{"dataset": "stained colorectal tissue patches (NCT-CRC-HE-100K)", "train_examples": 22605, "horizontal_flip": true, "isotropic": false, "patch_size": [2, 2], "depths": [2, 4, 2], "label_smoothing": 0.2, "momentum": 0.85, "epochs": 149.5}
Rows from block 5 of a small image classifier, named by matrix and row number. Rows with one number within an expert belong to one neuron, the router's apart. Each number is 128 + 24 x the weight over its row's rms, rounded and kept within 0 to 255. All counts start at 0. Numbers have three digits each.
Before each expert's rows are labels from the 100 images, of 14848, where the router gives the expert most weight on average: "responds to" is what is common among them. Only what is clearly more common there than usual is listed. The data: stained colorectal tissue patches (NCT-CRC-HE-100K).
# router: router (model.blocks.5.mlp.router.weight, 16x96, trained with AdamW), inputs 48-95
# gate: expert gate (model.blocks.5.mlp.gate, 16x96x96), inputs 48-95
# up: expert up (model.blocks.5.mlp.up, 16x96x96), inputs 48-95
# down: expert down (model.blocks.5.mlp.down, 16x96x96, transposed), outputs 48-95

# expert 6
responds to: tissue: lymphocytes
router.6:084104164106111157172142097126115171103094130152154118097157107151116095115132114143072111152111132130089132113150154078109109141136114143093112
gate.0:121095110141088123092137125075147157145107150130147127120137130080137145091114121140121131112159143126108175186102143145147122156148116122115108
up.0:114143154132133160171087079173155126105144131120124104129120112149113132151146133133135156144098156140110067075154124097124139104117098113135121
down.0:132135105093082160158153101161141084155163172139089082117150122144117144130129153097116133135112109148094132131119117144129101139104108152134166
gate.1:130137151150125179117144127144166125125098124087145107085089095142141124129120114153081154089114138149157091120135128116140144141153140109132163
up.1:144124151162130095136098104108131119107157150126092144115190156094131109108119193114126175117155123106131117147155130078130114123162131116112105
down.1:133127126118149124124140155114135146096171151110150127194135146114134127123134109090097153102144126111058154137127130117083091174090126152104149
gate.2:119091148116201143149111110152141136149116095159096106112156129139125128113110152128139133067082103140125123104145101091147125096104190130130149
up.2:112112129103101125127148130140142152123088105171135069148163095116088179104125112131111139102118131147190148107104147105139141123083105122122145
down.2:153141120126107109112153158139109126081145164120097124151116155106158128105136093123129107147119136111155110172113102119220115137160105131127121
gate.3:188174109123112107133085096138124130149120091139140113134116151123145080131126111098110146133163156197111127095142140126103138110112129135138130
up.3:183169117127122117155092122118111149160117089136162119124116152114138095135126109112111151146143142199095133099136140137098129115130133125147141
down.3:138118124098127159100120151146103124125115167109127159092128097147099099125135114086137125131150150105154143104178133141116163102090109131119131
gate.4:138113156160114135146159121163122141091133111153101136190145129145108056119121106126136111103105133122160108101131107149139129152111124115101120
up.4:125109113114162120099099099094107116102110176140108133096136132132052190136093105156148102146126137149089140096124136094151086124074138121135145
down.4:102118149130134150173118124140132142118119095106104107082122100106141145117110121173148144177122150180099152162187110126178090123123091101136123
gate.5:078118135135109118142124145099122170142092158118129148152131128126139104096112099127124143176149115160071116144140152162122074136168104097093131
up.5:155116073146141143166148159133103138121159115118102155106072123109126154138068094131135141099110098130107149102147153120108132109134128088193118
down.5:120119139111144171132172139189093138167149093141102123148110118098145099121135108166101129078146121127150103094123118126120171143120139136123151
gate.6:122137116126111162123091091117098127111113155148128108104133095134157123148116163156189141172158133106092170133127119118130118137123107105114129
up.6:148128160136141066142153171092133123162137132132127155130133181118108118151141111159076120078106127120156108126122136126152137116131137146158118
down.6:129144115113136098180154160152102167127111135130165100164101121112113106067121159139134134109126080135143164116096075164157102144165156086135141
gate.7:145123099138066113157104129096151105164135112128153135120162128112122108138160127087131110141129137140149102126108106116122129132130084107105105
up.7:104126150119118121123170116157132144107122132113125107162136123132151126080103116158141129187138115154100165128087110152152074122168126167152162
down.7:163142145114154136136076139083118135146160109111145158115121132153151098138127130108169140111121156129146104078140080132089106120184133134147109
gate.8:115111118153139188099169119164114124141141105119140103167140153133113108106122087075149144136102088152132168087126099160134126137104125147059112
up.8:148144145105103096110118120141111104115126125131132191067123129151130142150140158138121079120134131129169097152099130128141119135128118058216127
down.8:131143139059152124121137091120152139137162114125133117091134135116157137147119127161113103143146174112103156129156105150138132126096124094128121

# expert 10
responds to: tissue: tumour epithelium
router.10:137128112170078122109120091144146119149115074117115106146127137167169162133120167131165139108164133144091129080106090165119149152137155105103142
gate.0:123094121098101116132148174133137123135115099119144149147112126086181128108129140170107128152143123151093103147129153144117111144148129104163085
up.0:123156127120127097123138157142141100112103144117129095104136132139107120159150123109118166123131138173173128101096157121138147133153105106103135
down.0:159135085096127129162171119179118146148111141096141109154144120145127141106109185121165101121101114103109117150075126136132092168104129113145081
gate.1:137124124114107144135114088107098143152132086106122124163142118140149156136089123141101144155120099129119191190109124122110142154143090089116084
up.1:145133134106086111110127121111083145132099112127136147154111085128120146143133113126086128148132122121162162133086121135132121162099129100104066
down.1:104156108164169112126125111117141111140093128100111109138151150135132144159120114130183098111088089160124105124157109142108070136127171171160109
gate.2:134130137105153137115146114130131129090179138119106113152125150112145134160118179119118120095099128140110129151118170153171115119166101100143097
up.2:137113164116134107129127117153113135085179111134146131138139174141104101144068166113150128122159098109093120138116137145125116116176150122162089
down.2:118114112124117131161113164076149104154095142095112135102127152128137112134117135132158115111131115090187151123134102114138147102136112089163097
gate.3:136164105030118160162130127115134159136106152151086116157104141087107149106136099121107130088135132162095126129129163128141134104117078121142149
up.3:062130117107138181141111122139121115147174128152142119144136141096128136134105134144118147107140112092134147149139154104141206113173110105140131
down.3:074101115096158132098144134166127104141103111119121177134102093114123158122096130148151120137105112123115134100112138116149144154143117133143112
gate.4:117182174128107097123145119107119182088131141090112136127138160164131112113130119117168146119129179105124109152125124097110135108136140135127141
up.4:120125126129131179070100144090159131088143135106144138091113128109091141106103139111139147139154105167119135150172138106116116102107137084150144
down.4:172141121140128127121117119065147132122160135130135161164155129125130125133133139124128138141136143076126133106106142126162176109137152098170139
gate.5:152122088155086114149150128107119143138110127154152117169120148086144156184139093147128106141102151141103079122148139141116121094130131124102126
up.5:136124102103100124130155108138120109112134121130122093109067102130155167158131123133151123115131147137122093119165168149093148075192112148135109
down.5:111140099072108117149123114145146140076092141128122117097098162155137136090110161124164117112143133121098098163135146111117162133145131127119128
gate.6:133158133081136086135157128114157128123172118148128157140139131127128101127128149157127133109132109139143148143129135111114159137145155142132126
up.6:161127126069135089144150106108162153140152102133123114128104126142142150117111125128129131129113141156148142152171138172119181106143148119125107
down.6:105161121155142121159102133086129083191131094130144139143124100122091148144130091102119117117131099124211136119109136125155132110136146085138107
gate.7:178122113109116088149149097097144105122130148116127138102171144137137102111131112135160121151155098133082149105133119088116116119137174142126153
up.7:121148107163126165127148121097131131112138127117151125148106149115127147146118146109161071079098106106146138157111155136180147108179089123116125
down.7:139123131135118105123107079113136165140147116164143173153094125141147109122092136130121196127136163130157121147180114143144111125144122110110102
gate.8:140132092110098168180105163117123122122122120130127121164121124125106094111142112127142130138150141158137108139097161098134113117111088178067130
up.8:140119131097088176161111172123145116105081116130140110162103152149125072133146100130135129151145149127133106127105138111121085121123104126138117
down.8:097156116114165151122143114113140119164105130145150191111117103100098126132134128123165126117126089136112164135138117113121152110130093154107119

# expert 9
responds to: tissue: cancer-associated stroma
router.9:150150123186116127124127091147174122092150106137119164175126115134122146124161135140138119112162091147150099105117115153124157112128145106141104
gate.0:170079119162101148110155113137148167134146191113080085122090089129142160112104151186109120171119134117111154099125143092145122098123112125127136
up.0:078181147114166140122117133136113111075084100155154129140124115098134150134176111127093099146113119121123128130140099148142103145138124107147131
down.0:094114126169127128105134125096190119111129152133133112170092136126130112084148104120132130166134176162103087130131121143097102115143136151148131
gate.1:127124101112146119094180106115162136122098121170099098137131124120142167128144123171162111085115144175101172145156149119162150141125098152151093
up.1:145157135133135106121125131134173139154135155095145118109119162140146156123126099134146129132100137161115128171124151112133132099128199127145139
down.1:122150105116134137113100149143144086169126109121156136147148124066120103149142130085078167130144155113172094127127124106146133086156157140116082
gate.2:077118143100124141131149101154111119108141086131124115126143123126104119165107113140161126099115113094154181098156136121142153120127100126117143
up.2:184121109130124093105078139130156119092107130123111114154127153148132155146134152185121142136149194188133143162095116145137093138136140121133102
down.2:085110124173124131141139152154123092106079155092155160138129101150160124169093150094074134089145149125132142136116103125131171058152138128165145
gate.3:115134114127131098105090144172144087093108131137150133150169150110133095123141149116164134064127101134107128124166130106135116117149133141148174
up.3:103152176140145139100119125131113142119108109128119129158105155105129144125099118122148099117126162138187116133118149127133074146149171127086106
down.3:125093102127111118128127148137106143112121137149124105094161105122132091112117150148164117137138161161126100141116171117134127158176097139092142
gate.4:125128124115126098129127158143157159108126126145068142141092183087132106126133153127116148082149111117118116107128110120145168133115138139161145
up.4:103167101086156130118096173080134153103147133114096135123123136105148125109125163154109125097139147190116140112130118120161149122089165107132113
down.4:162103089124176128126111165138092118149123156109151151122167134106112146144148130097148101137141109139098156124151122088165147133134116114053121
gate.5:151162142165136095114142117093127148086119132133128147093058164105121052134169126118140132089135132143111119112122130158119127142156116173099132
up.5:121113130142127123163123129125147126072126131130102082104115091114090149094134102136168145171135096086116118152084138146114149136156161081093130
down.5:179148159126127093093119115108123147119136131107111122136135119144143165150174138142136143122136113143142180094141128138139140115126108123107157
gate.6:124117108127118157145100135105165122125121104132135120127124098152154174123095115147144138126145113124157124135152111136099113104150124155156087
up.6:165109096096116127123099124125152107150104149139151131196146153114126116106140134106143093071153098134107113130104097154086077119086151136130111
down.6:105137136187160127141118144144146130123141113134133146138154172139107181158099093123095149144138133147083118124124086143129114149148106100111148
gate.7:138135176160152134093142141081112128175142094131100079080126126114124147139081122143127097132104146164154154142099144161166114113139143080144089
up.7:141084120171144111124140089097130139189076119169134106116135172132096127112107123129119145135128140143132128131093126150114137149105097134145133
down.7:119115145143116144173151072108163118121142169125128127157081110115129178116109106083157114108148095128073118135117147134117105156127137124121143
gate.8:157093151148105126145096111160104179124116152134129146118118135124091109103116164108153142148100148174133072148102111079151153133126120130156136
up.8:088153132105111111117144163141151156167115133142094140097135153126063168126116126142122132138122105140172098111095121078103125099131132128128101
down.8:092135160144113160129138116145109179151129123145130167129132076128129133132141158169156171145146180117106095134131100157139124126144117135135121

# expert 14
responds to: tissue: cancer-associated stroma
router.14:115115176107127167160094113156092134129143154168157157134131086132092120126112106139111130132113131124122082154127151111140142099106071122123175
gate.0:105118128103143148104122118140127083091121164129121135126157141152132162144163128133156106109143091118135122092135138125139171150118125167163128
up.0:121154133119164097154160125085139121154136165123124124106115135122120141140135093168121104105107122145068119122127130102110093146176150111097100
down.0:124141125155084174164153137193124124146152137157115114126124123145089106113162131124139132100098120120167109128116135142104131102121139155174176
gate.1:115123153129141117139136150129149073139110140122138106117130166136144130130098068056140109129140140098168131103118134150124124149128088083116101
up.1:113133114095145133118140141108136136130112135109183121141110138131158115146170063125088169144130136130100116070104110102104107144117141147116086
down.1:079114133118116123143121111132150081114155084169161153117151111120100164156127123152147144173083106077085138168115148138138109124146072141155133
gate.2:145177088120104102138139117122152076134110146138109163118083070159084093149134119104128102152130128140190150116116163126125143149077108126125141
up.2:125137132142074117136125149129147138171111175144129165160140076125119115126124130121117099136117116150188090092153169139158115152144134119108076
down.2:143133155164104155144154128138092122108150158119150113133114112137099111109121140091110099106146124125149064087130186158099141154139087093092132
gate.3:121155135166115113188151139183108139093188101119142076141143129135114097125157073125138117152124087153141132100116170178114128135096133118144148
up.3:141104111118134132110108091059165144125122160133098159097125118137155154147102165124116121084102167101126175156153104093134151144171098141115105
down.3:129105130129099146117157118157168151155131128080177176149098162131125113131156080172149092121096140124161119118151116138163113127120140152150133
gate.4:100112117133122122133098120085137167125095152119161147141165111136138150154144147077139157113156108098108091140092104172148139103149121102178157
up.4:125169138110128126143163130157122101126170115145124127125152088092150121105145154186125093108114112180127161133153135064088131155073153122113079
down.4:145150125126127161088126133111147137069182116120127122097166105147141155128108128143082083129162160088148110141144163173099126151166169121103146
gate.5:151117089123097139115124125114099149118099144109147112112103099107111118166102101129122115129151100161132146127121146137123130140111173103159145
up.5:133112124117165094106117156148132128130137152137130146132132113138111098157144164117165121116145130096108144083119099156088142165131103156130119
down.5:170136137150152097085148116126124144125139164162180101115129177147098096142123060123122137120099136124090131141136147148127111113120122121116128
gate.6:110112120149109090170122135105105095076149121106148134100126136086134110117131139125148115110088141154124124121122100108112143163123097140084130
up.6:150155115140149150097092078157141150159120103161128148120127120150129136157140135103097128143153168127147141133117142120146115105147130117154149
down.6:118102109105149154151135137138117159105121126133159128115168179141094166178072120150137134142131126137122135103120131133134121167090111143108136
gate.7:102126124112141127113162151163107135138137148149116088104150128109092142107125127107171123174118103152144110126104110134107130133172135117150173
up.7:089103140132145127134156127083177113124098114074114111117121125144128107127105119125113149102118131139114159138112152123121141123108138169072099
down.7:130112102155098118094097159158129147100122076115121135105127132144131107115177114151147127157171146079119144113159178138091142117124139111123115
gate.8:145136137108138125159144137128157111133129126132163087115117110070131109123107141113118077146169169143118148133123148100119093118097145155163122
up.8:092118104134162093114145155121100135102112141104143181125126153145132144095168112137111158130109111126109135134110145173154116146162135138084141
down.8:144190153132156115136138152075103083126104098122162142148105120152131139161134162144109092102141125117105137090108138143168123165116083106134107

# expert 4
responds to: tissue: debris
router.4:151136132106092165094144107122120151115116166160121128125140160182118072110155157096118077125155174144147105107169172103156140098105105121145110
gate.0:108140143136127160143132147146119110129100124108153128085098129106126121125098131128108141117142150142115114166116108091156118110148107145142101
up.0:128121099120154102121134105154120172123180149134077132139123159125123131149155123115120148155093108117137130087152149145098143144113161112126117
down.0:118128147122104152115112100147123136120142114109113150147113163115108122122136092154130153117112197141175137139124126106112141078145120175105143
gate.1:104105139114148125153119152124118194134132119107166102175132116151068124146148132108118125146112125110148135135106110131142112120147092139085143
up.1:118120117133116137158153097132114181139169149092158116177126096174117159137152140097132138137099124130106124096114079101111130103128126094088137
down.1:116108123126160137103095114151140162106154167156134122151124108086148166081121159120128139133159142145131113127073142159131145125100120103142136
gate.2:159108152127128122114128135132131109110160114135101132109090140093156157111145111124160167170091134132117092152148115146165104142142070144140133
up.2:079116131102134114160153106111121087132149142143171136147108149130164117134111161128071112126139113124146149136098133112087165184110161123122108
down.2:141136145169126137140147136148173055122137156105132097145107143107175120139152137129140109136134126087105127096150117130121137135105132098090152
gate.3:084118131117117145113101132131079160158145107108150090127131131125106174100152110123163120127083122138119097151178136114071117156140123166143109
up.3:107172129072091161117130164133104100131133115113145086089111133132100157124120118114123118093109116143101120165132131122111151138172123134173119
down.3:104120133162123149104140171138105103109152103132151101115107110135117152164126168134074070109140131136146141139115100125126114138127135134102140
gate.4:097109105137108136138152156155133171092099107139131124148140133112151096148121144117114174096165101132115092104118139111129102153126150083172086
up.4:141149156099119104126109122094122110168134138135118116141118129148093163124137112135150094173099150107133168158129102147161146096101118146066168
down.4:136148112137089114139110139145092134142157090110115148172139164083135118135141154149123123144140103100123174125107103134143103159143138135143180
gate.5:142114101127159120147142142157113172114134188141104116105123110136127088124148118126109108138139103080125113132087104129136168138131158118102101
up.5:139132116121152099177154123157141152102126144146124083091139133149151131140135089151134102131138139123126159156121127123159177149150087097132164
down.5:070096158128097142143094135110091101131126120153118101104138149086130132168089161155141136118141155118143132120124135154139106158110137145164124
gate.6:126097165182126129133153116131092105113130122140175119120112149152121096142162120137093094129144149143093136128178127155078160115159139140136100
up.6:124134094085107140130092150147159143137123139112091136137156123100140130129082118117144156124100131107148112116088120110190098142093116126115165
down.6:136099182158163143143121133157128161125165170120132166111106116086130119172145121150128136159127133116102145119137126096134110090143136114127134
gate.7:048138146131136122145109142130136082169146120096150097142136159131138134129107118123105095122161144143142128118147140150133132101131125136140137
up.7:179127138102137142130151135106109158091108158139110151068112086113083123130137129145142132120070117146131099139115113131143135156156130120106098
down.7:077094144157144094124144170162134162163119133104092177154128136118155086141112155106101148133102140138096105123165111136154142118119141116121121
gate.8:099132129132088155128166158137151143095131132196120129130135135086118112109146125152106076108155106137116110116139123156141158157119121167110113
up.8:185094111130127113105132136101100116151133149098128107084153114154119163083098120090155079139101145131121097154155119137163115110122144123108147
down.8:162163104129102143089112142105090146118132145117143149101137143117110119138108138145085138153153124114114139112102102106142093182123132138107136

# expert 1
responds to: tissue: smooth muscle
router.1:148134134165114148118152128169119118131122084104106127110122152144131130130126133094123129138114183141152131135148149067156078174082091140107140
gate.0:153130098154119150110119162151104145131171114108171131065065135153131165140121131132160116115117149126085174102147153104118181162112121133127140
up.0:156137112144118151121110154146104132134112104115161134090060140153123162148147107114145109125070118124088175139146124133098172162130135144131145
down.0:148093133110117137106113093152133119120150075058143135134166108133135135139078084171130111140147173126123150109133097128113150082146146118126142
gate.1:099109126120137143147151100154151117116094139156134134151079141145130076103108111171124116116163110118165133111130138083113075140143151157147141
up.1:087134083099124128113156107140139105131126161137121155169066151117172054090116142179102145145119133142172139118130136107090117143136145112193102
down.1:139136152149132155115103124117168086175125121101176115147142117141159150121126114167165183136113178156110117103162122105134089154093106136139091
gate.2:143108161122127091129112148140134126113128168138065139143172128178097128161119117142154093104134125127085123109127119073112114134117100147104152
up.2:113109152124096102117145144142099138138085125118101161159145131124130119134096103163137087071153103145128100136137144160093141129109127151085146
down.2:167090115120105147107154182106146076117146115111146100171103138120132121140166104139123155113091092125170158116158132126115114152145097092083122
gate.3:172131129092141151127184105144082113129086131154130110068131090109101131121147102135185109109170105120138156131153124132092155129120123160155101
up.3:080135151136089165123126101144169151136175123145173085170132095165134146101157154110154084121093142151153174110148124138125083126110133100133133
down.3:066125111157128185134129168145124102098138129111157146141091117118136111116118130118128148148145154092122134114112109106107127083129133170173104
gate.4:180096092150105175120168067162149091131147109145085111152150132140102128135114126133137094129123129168108123118124161175126119114122126130107138
up.4:132098117107160111105126161169098154128135131103099135124136106128110147133118123153129116110096160087106105155094131130138090128124151172099137
down.4:196121119137130140155120110100097117128130107130144112141145145149125139089181155124110117186119135066151102152154145169112159121130105131097133
gate.5:107137164096092101137110174153124098111126137124184162135120123125111123149116116112121171142130146163103135139125117081108122155113143104130168
up.5:147150118128121082129113138151120167137099152094136101207118130146164071129147116131123160158119143144130079110138151158107083096143153152152129
down.5:145121114135124117171166099110153113099102157110125133140089136130115125148120148127147150163074126072141108139107147113118148094137140107103120
gate.6:136093135110110110116124154135106119128138164118110181132167119085120110125125132161125112106125141125110178154134132121113122125119113137159117
up.6:128173132138109122152146155087102129151115116144117152131109100183134108100135108117117134167165120123118118132116128185097106153145172112093160
down.6:113112153083082140139155145122148070085178087122134141114161076122151127135149106149123087152145098104105132129109167146089103157094118134125118
gate.7:125115129072093158139117126141141132171123131155111141118131105075103124116143096112135123121161104110105153139131088179107142106114166139141157
up.7:131124132100102127126162116108142144112169130091151133153141159163148178071111109113150084080125120144103080139088143132097154139149114125135145
down.7:169117107113089154105118103126108082125160130172143123098159120107158151103099098149154157147122065097105136120119113095149166117113136118158148
gate.8:166177157101149111094163132087127103151140142081093141115166096101150138165129110173124156102146146098090097106140075121120111132106140130153176
up.8:095132134117149120096151065116126107132140111117123119113097143105126145090118144160123153157114149102132151172187146123142111114139148091114138
down.8:089137136114073121080108137151154158154136151160111143131137111173156162087096158126125086135115166141117137142120130113122109115088139105136172

# expert 12
responds to: tissue: mucus
router.12:131096124113169101133121168125113113159131153080158178091129158095115135115147135135126170136112114126157111162109114131104096153142135146162122
gate.0:081139106118140156111128177139136144148173099145147132132154149127109140119103143126130188079098153102098077145098111135122127104123091163124130
up.0:147109127168128127187127083111118097140135096129125147147134157120115128101131165162159165132162111136136110119124156174081161071113172094127135
down.0:148083161094150139124118123161134109133162134134158120131119171100111083116140137144116160147082151156111146121116073135155165102135132174106102
gate.1:118131115085136133111122092104097147132153093106159115078161113164136163123090119137117127151143144098134122128132121104209120114186148124116102
up.1:132100093125169152106130138151121097135136117177126153128125085087151118137113141131122138124089145173120074116137129157093191161118084111146138
down.1:127113160130092156135112130106118111105073133133109149113093124115152135185113115149124148101097095124128150100104089156127124147109108152122140
gate.2:085140089126130090118083160113140128122151158103114170151143119162151132110154137101074113155124115165149161159124120125126119137135165138105115
up.2:102118088154138069158098112162109138142070170140186135092133109123113133135131114129189142124159122115116122102133142118141134135107101170094129
down.2:120147111122080136139133140140147139164091138118181105112078134151150092125089137109138147158119155085153166173104112140131117129092119108141131
gate.3:141106094135105070135084129162136143144152151174124115165126109118135125117169119143147079130129136158123129087119106137138120157182166156115109
up.3:181180144099119128143144123103119093138092145124118136053111094105137108135133136150132148155116109145113190183124126133135110078139103111132095
down.3:159161135078143110142160133133104139168145101106126130195127163166102089122127124156145096154156119144102082129146143136104149147161138107157083
gate.4:108118136154137136140148112125158148139127112134129155126135155128166087133159173171090120097129116146148153154112128131091127137111115141145105
up.4:130129123128126118102109127134166128117166176123151132141092126130114164107106106095124164091115153087154117136107144084115117164124142133103135
down.4:121120134125137103147164157096116157149126138112104158102148090127122110124108110136131151148124128160154149124170111143179114138123142147180164
gate.5:124110126104119149153155145140171116107089131104153108132143090158108135070142130136149096151113120137181111168142112109144140140148083132111077
up.5:128135103144142125119132142122149137113140121155114136076118104133128093149136140132097112088133115127116100150123147088184088116124181130149159
down.5:168106135138150128176122133097073115154132146122102095113141158128129114121159120117134123125103100142172103115144158150125142179131127145147104
gate.6:127147149126174102133137153153140150114139070114119119147103112156148154151129150110118143177153143127112115090132094102119116113139112060144157
up.6:158111078086140137109146160122174124064128082104156106147151114115141128107157148119117134128121107118169098099143153125102118157128164132139120
down.6:131127152148105122085138138130107103093110118146103116130157152137105107113115073127121116160125124120155090135161131090086129119108135131105151
gate.7:129142124139093155109125168119162130136095145140131141128109172123154148128158092143173167161106106133129129135106145133149113100139117143150136
up.7:110110075141143123097125095121159130103142114174106182119141133130168143193131100116135165174136099127112158167114135117122101098110132166142134
down.7:126096128103115110156091108128104125143094165129153183113111138186144126111139129161113166116101133166102132123133131125087128144138136136122168
gate.8:128140081166089141109137152128121125142109099141148148094180135129136130152106115087131131170124167095137159102129137113167113128119118102134106
up.8:112111135142155142138088106118080116116120126139161149128134071121146107098136132139104102129145154138145136105130123107105170111116136163138088
down.8:111116141125162136126161149077145124126117150082139201102132106129136118142109147148087076117119129124149111102164114138134128148127181164115118

# expert 11
responds to: tissue: adipose tissue
router.11:118135127095167131109140138092116111116145101163136109110116142103091144096081102134101131155118167093118131128140161114146107135139115145131139
gate.0:163101191091126082151136145126169125071152161124120144174169145110142137092135119131133105092126147146149135134120152114132101133131074086121103
up.0:121166132154138122115140093117135147114109122132130119126142098157144166167092115166087107148124174175104127139143154105136117123117123123116158
down.0:125107137097145108119114135131139139163169094087108141134143107174141134152083155123131136158138137131127103093153080150109140124133106123113131
gate.1:118104117138128155100116096134080136113162097124102113116118116136112154118137099126149122170168117115158122152115151146130148083157154101096133
up.1:138155141129118091093131115099146116132166124162156095103126144121142122113163156123128129099099100143120121053081119161118145158067092143125110
down.1:117074123136166147138157128137101138171116106119154104143137122104119161111123145085141119101104149163104160127137124099131195111126139149111130
gate.2:101124096129134155129121136157159133132087112188131138151117176154133136130122162100116089156175105098133151158063129124097173126156135092154114
up.2:138111127118132095111131168086087085105098157116105141093126130105126116165100110159151153118138125152127193135138049121121145151122078130138147
down.2:120132188129136088167108114146159134108150094164158108161108163112137104152177128114100147172125148097112150111131118123105128094119135106104111
gate.3:148136091152147138156117127126151123155139127131145144140126113082129155112173134146102099124157133100099152137153128095142129131135093176145146
up.3:162172131092162136134120084131111140113125169145135110113134131154137141141126115097097160187073089117124112148130163135111123127114161077097155
down.3:132110129141143112077160098123106128117155160100106140135090133176122109110134089102143154133148146126146126132143156085106142143120113105110107
gate.4:148141100138127139093124122137141121136154147124143140199149150137148161104096120119106145138145107123081091126064075124184130122156127101126132
up.4:093171107161139136079160149147116093083141112118101131147153143145145146116128105154135138130098093166137114112117084115121096137118168154125167
down.4:090111106111165124146113078153128116169120135181171101141131141117123131134166156181154129133109135118112121118160083086098135129167083107109117
gate.5:108143119134128176117086109163116112121125155127060149140084176123091133098142161140123126114149194109124145147139110133167087170131117172140131
up.5:131106163116153121147150124107135108117135136124186143111184077124125134146134120090124111139150137162091149099162095103098129116101144106156118
down.5:092095112146114127113118122129172166089157092127083112108112198127134130153140130102138136094114157106155146071164159125113134093147141153093141
gate.6:095131152098105140127142123094117103111129139127138119102120117133129111122173120134120088172117142081151110070155126136167153137159145147078137
up.6:100148105113112168126140145159138143133118138130170107160121143092100168106122125126177117103101160119115126135125118152116139161132125123086121
down.6:122117115160122163107100111127180070121130107110108143119136112122114128149170157139118130094089109106107169164144116116185129161114133133127112
gate.7:116125129070134167139131085146135094101110111110138138148141154116124122111125119122104132146111142122133156145138120114104074092078084146121109
up.7:130153145091121129132121086145139075097118102117098110117125138130126145121130118142095152090118172158106150140154122132090036121134137142139121
down.7:117162112174158115140115133129141133098098126131141098150083162123116129151131077103141115088126109170158116162119141167164118132127109110139112
gate.8:124127121138156095127200153132147137092113147085152104121109132119174175143095158123138068168159152124123150103136135122134099105124120143138084
up.8:112148117166181112163142108136099138128118110097129124154104153140117091117111132112088123151113094132115152118115140159130120146114161089136134
down.8:145103095096122150132129183135144146133120130133130153150147166108144094128164135151136120176119162159124120109116129119080086151192135128122133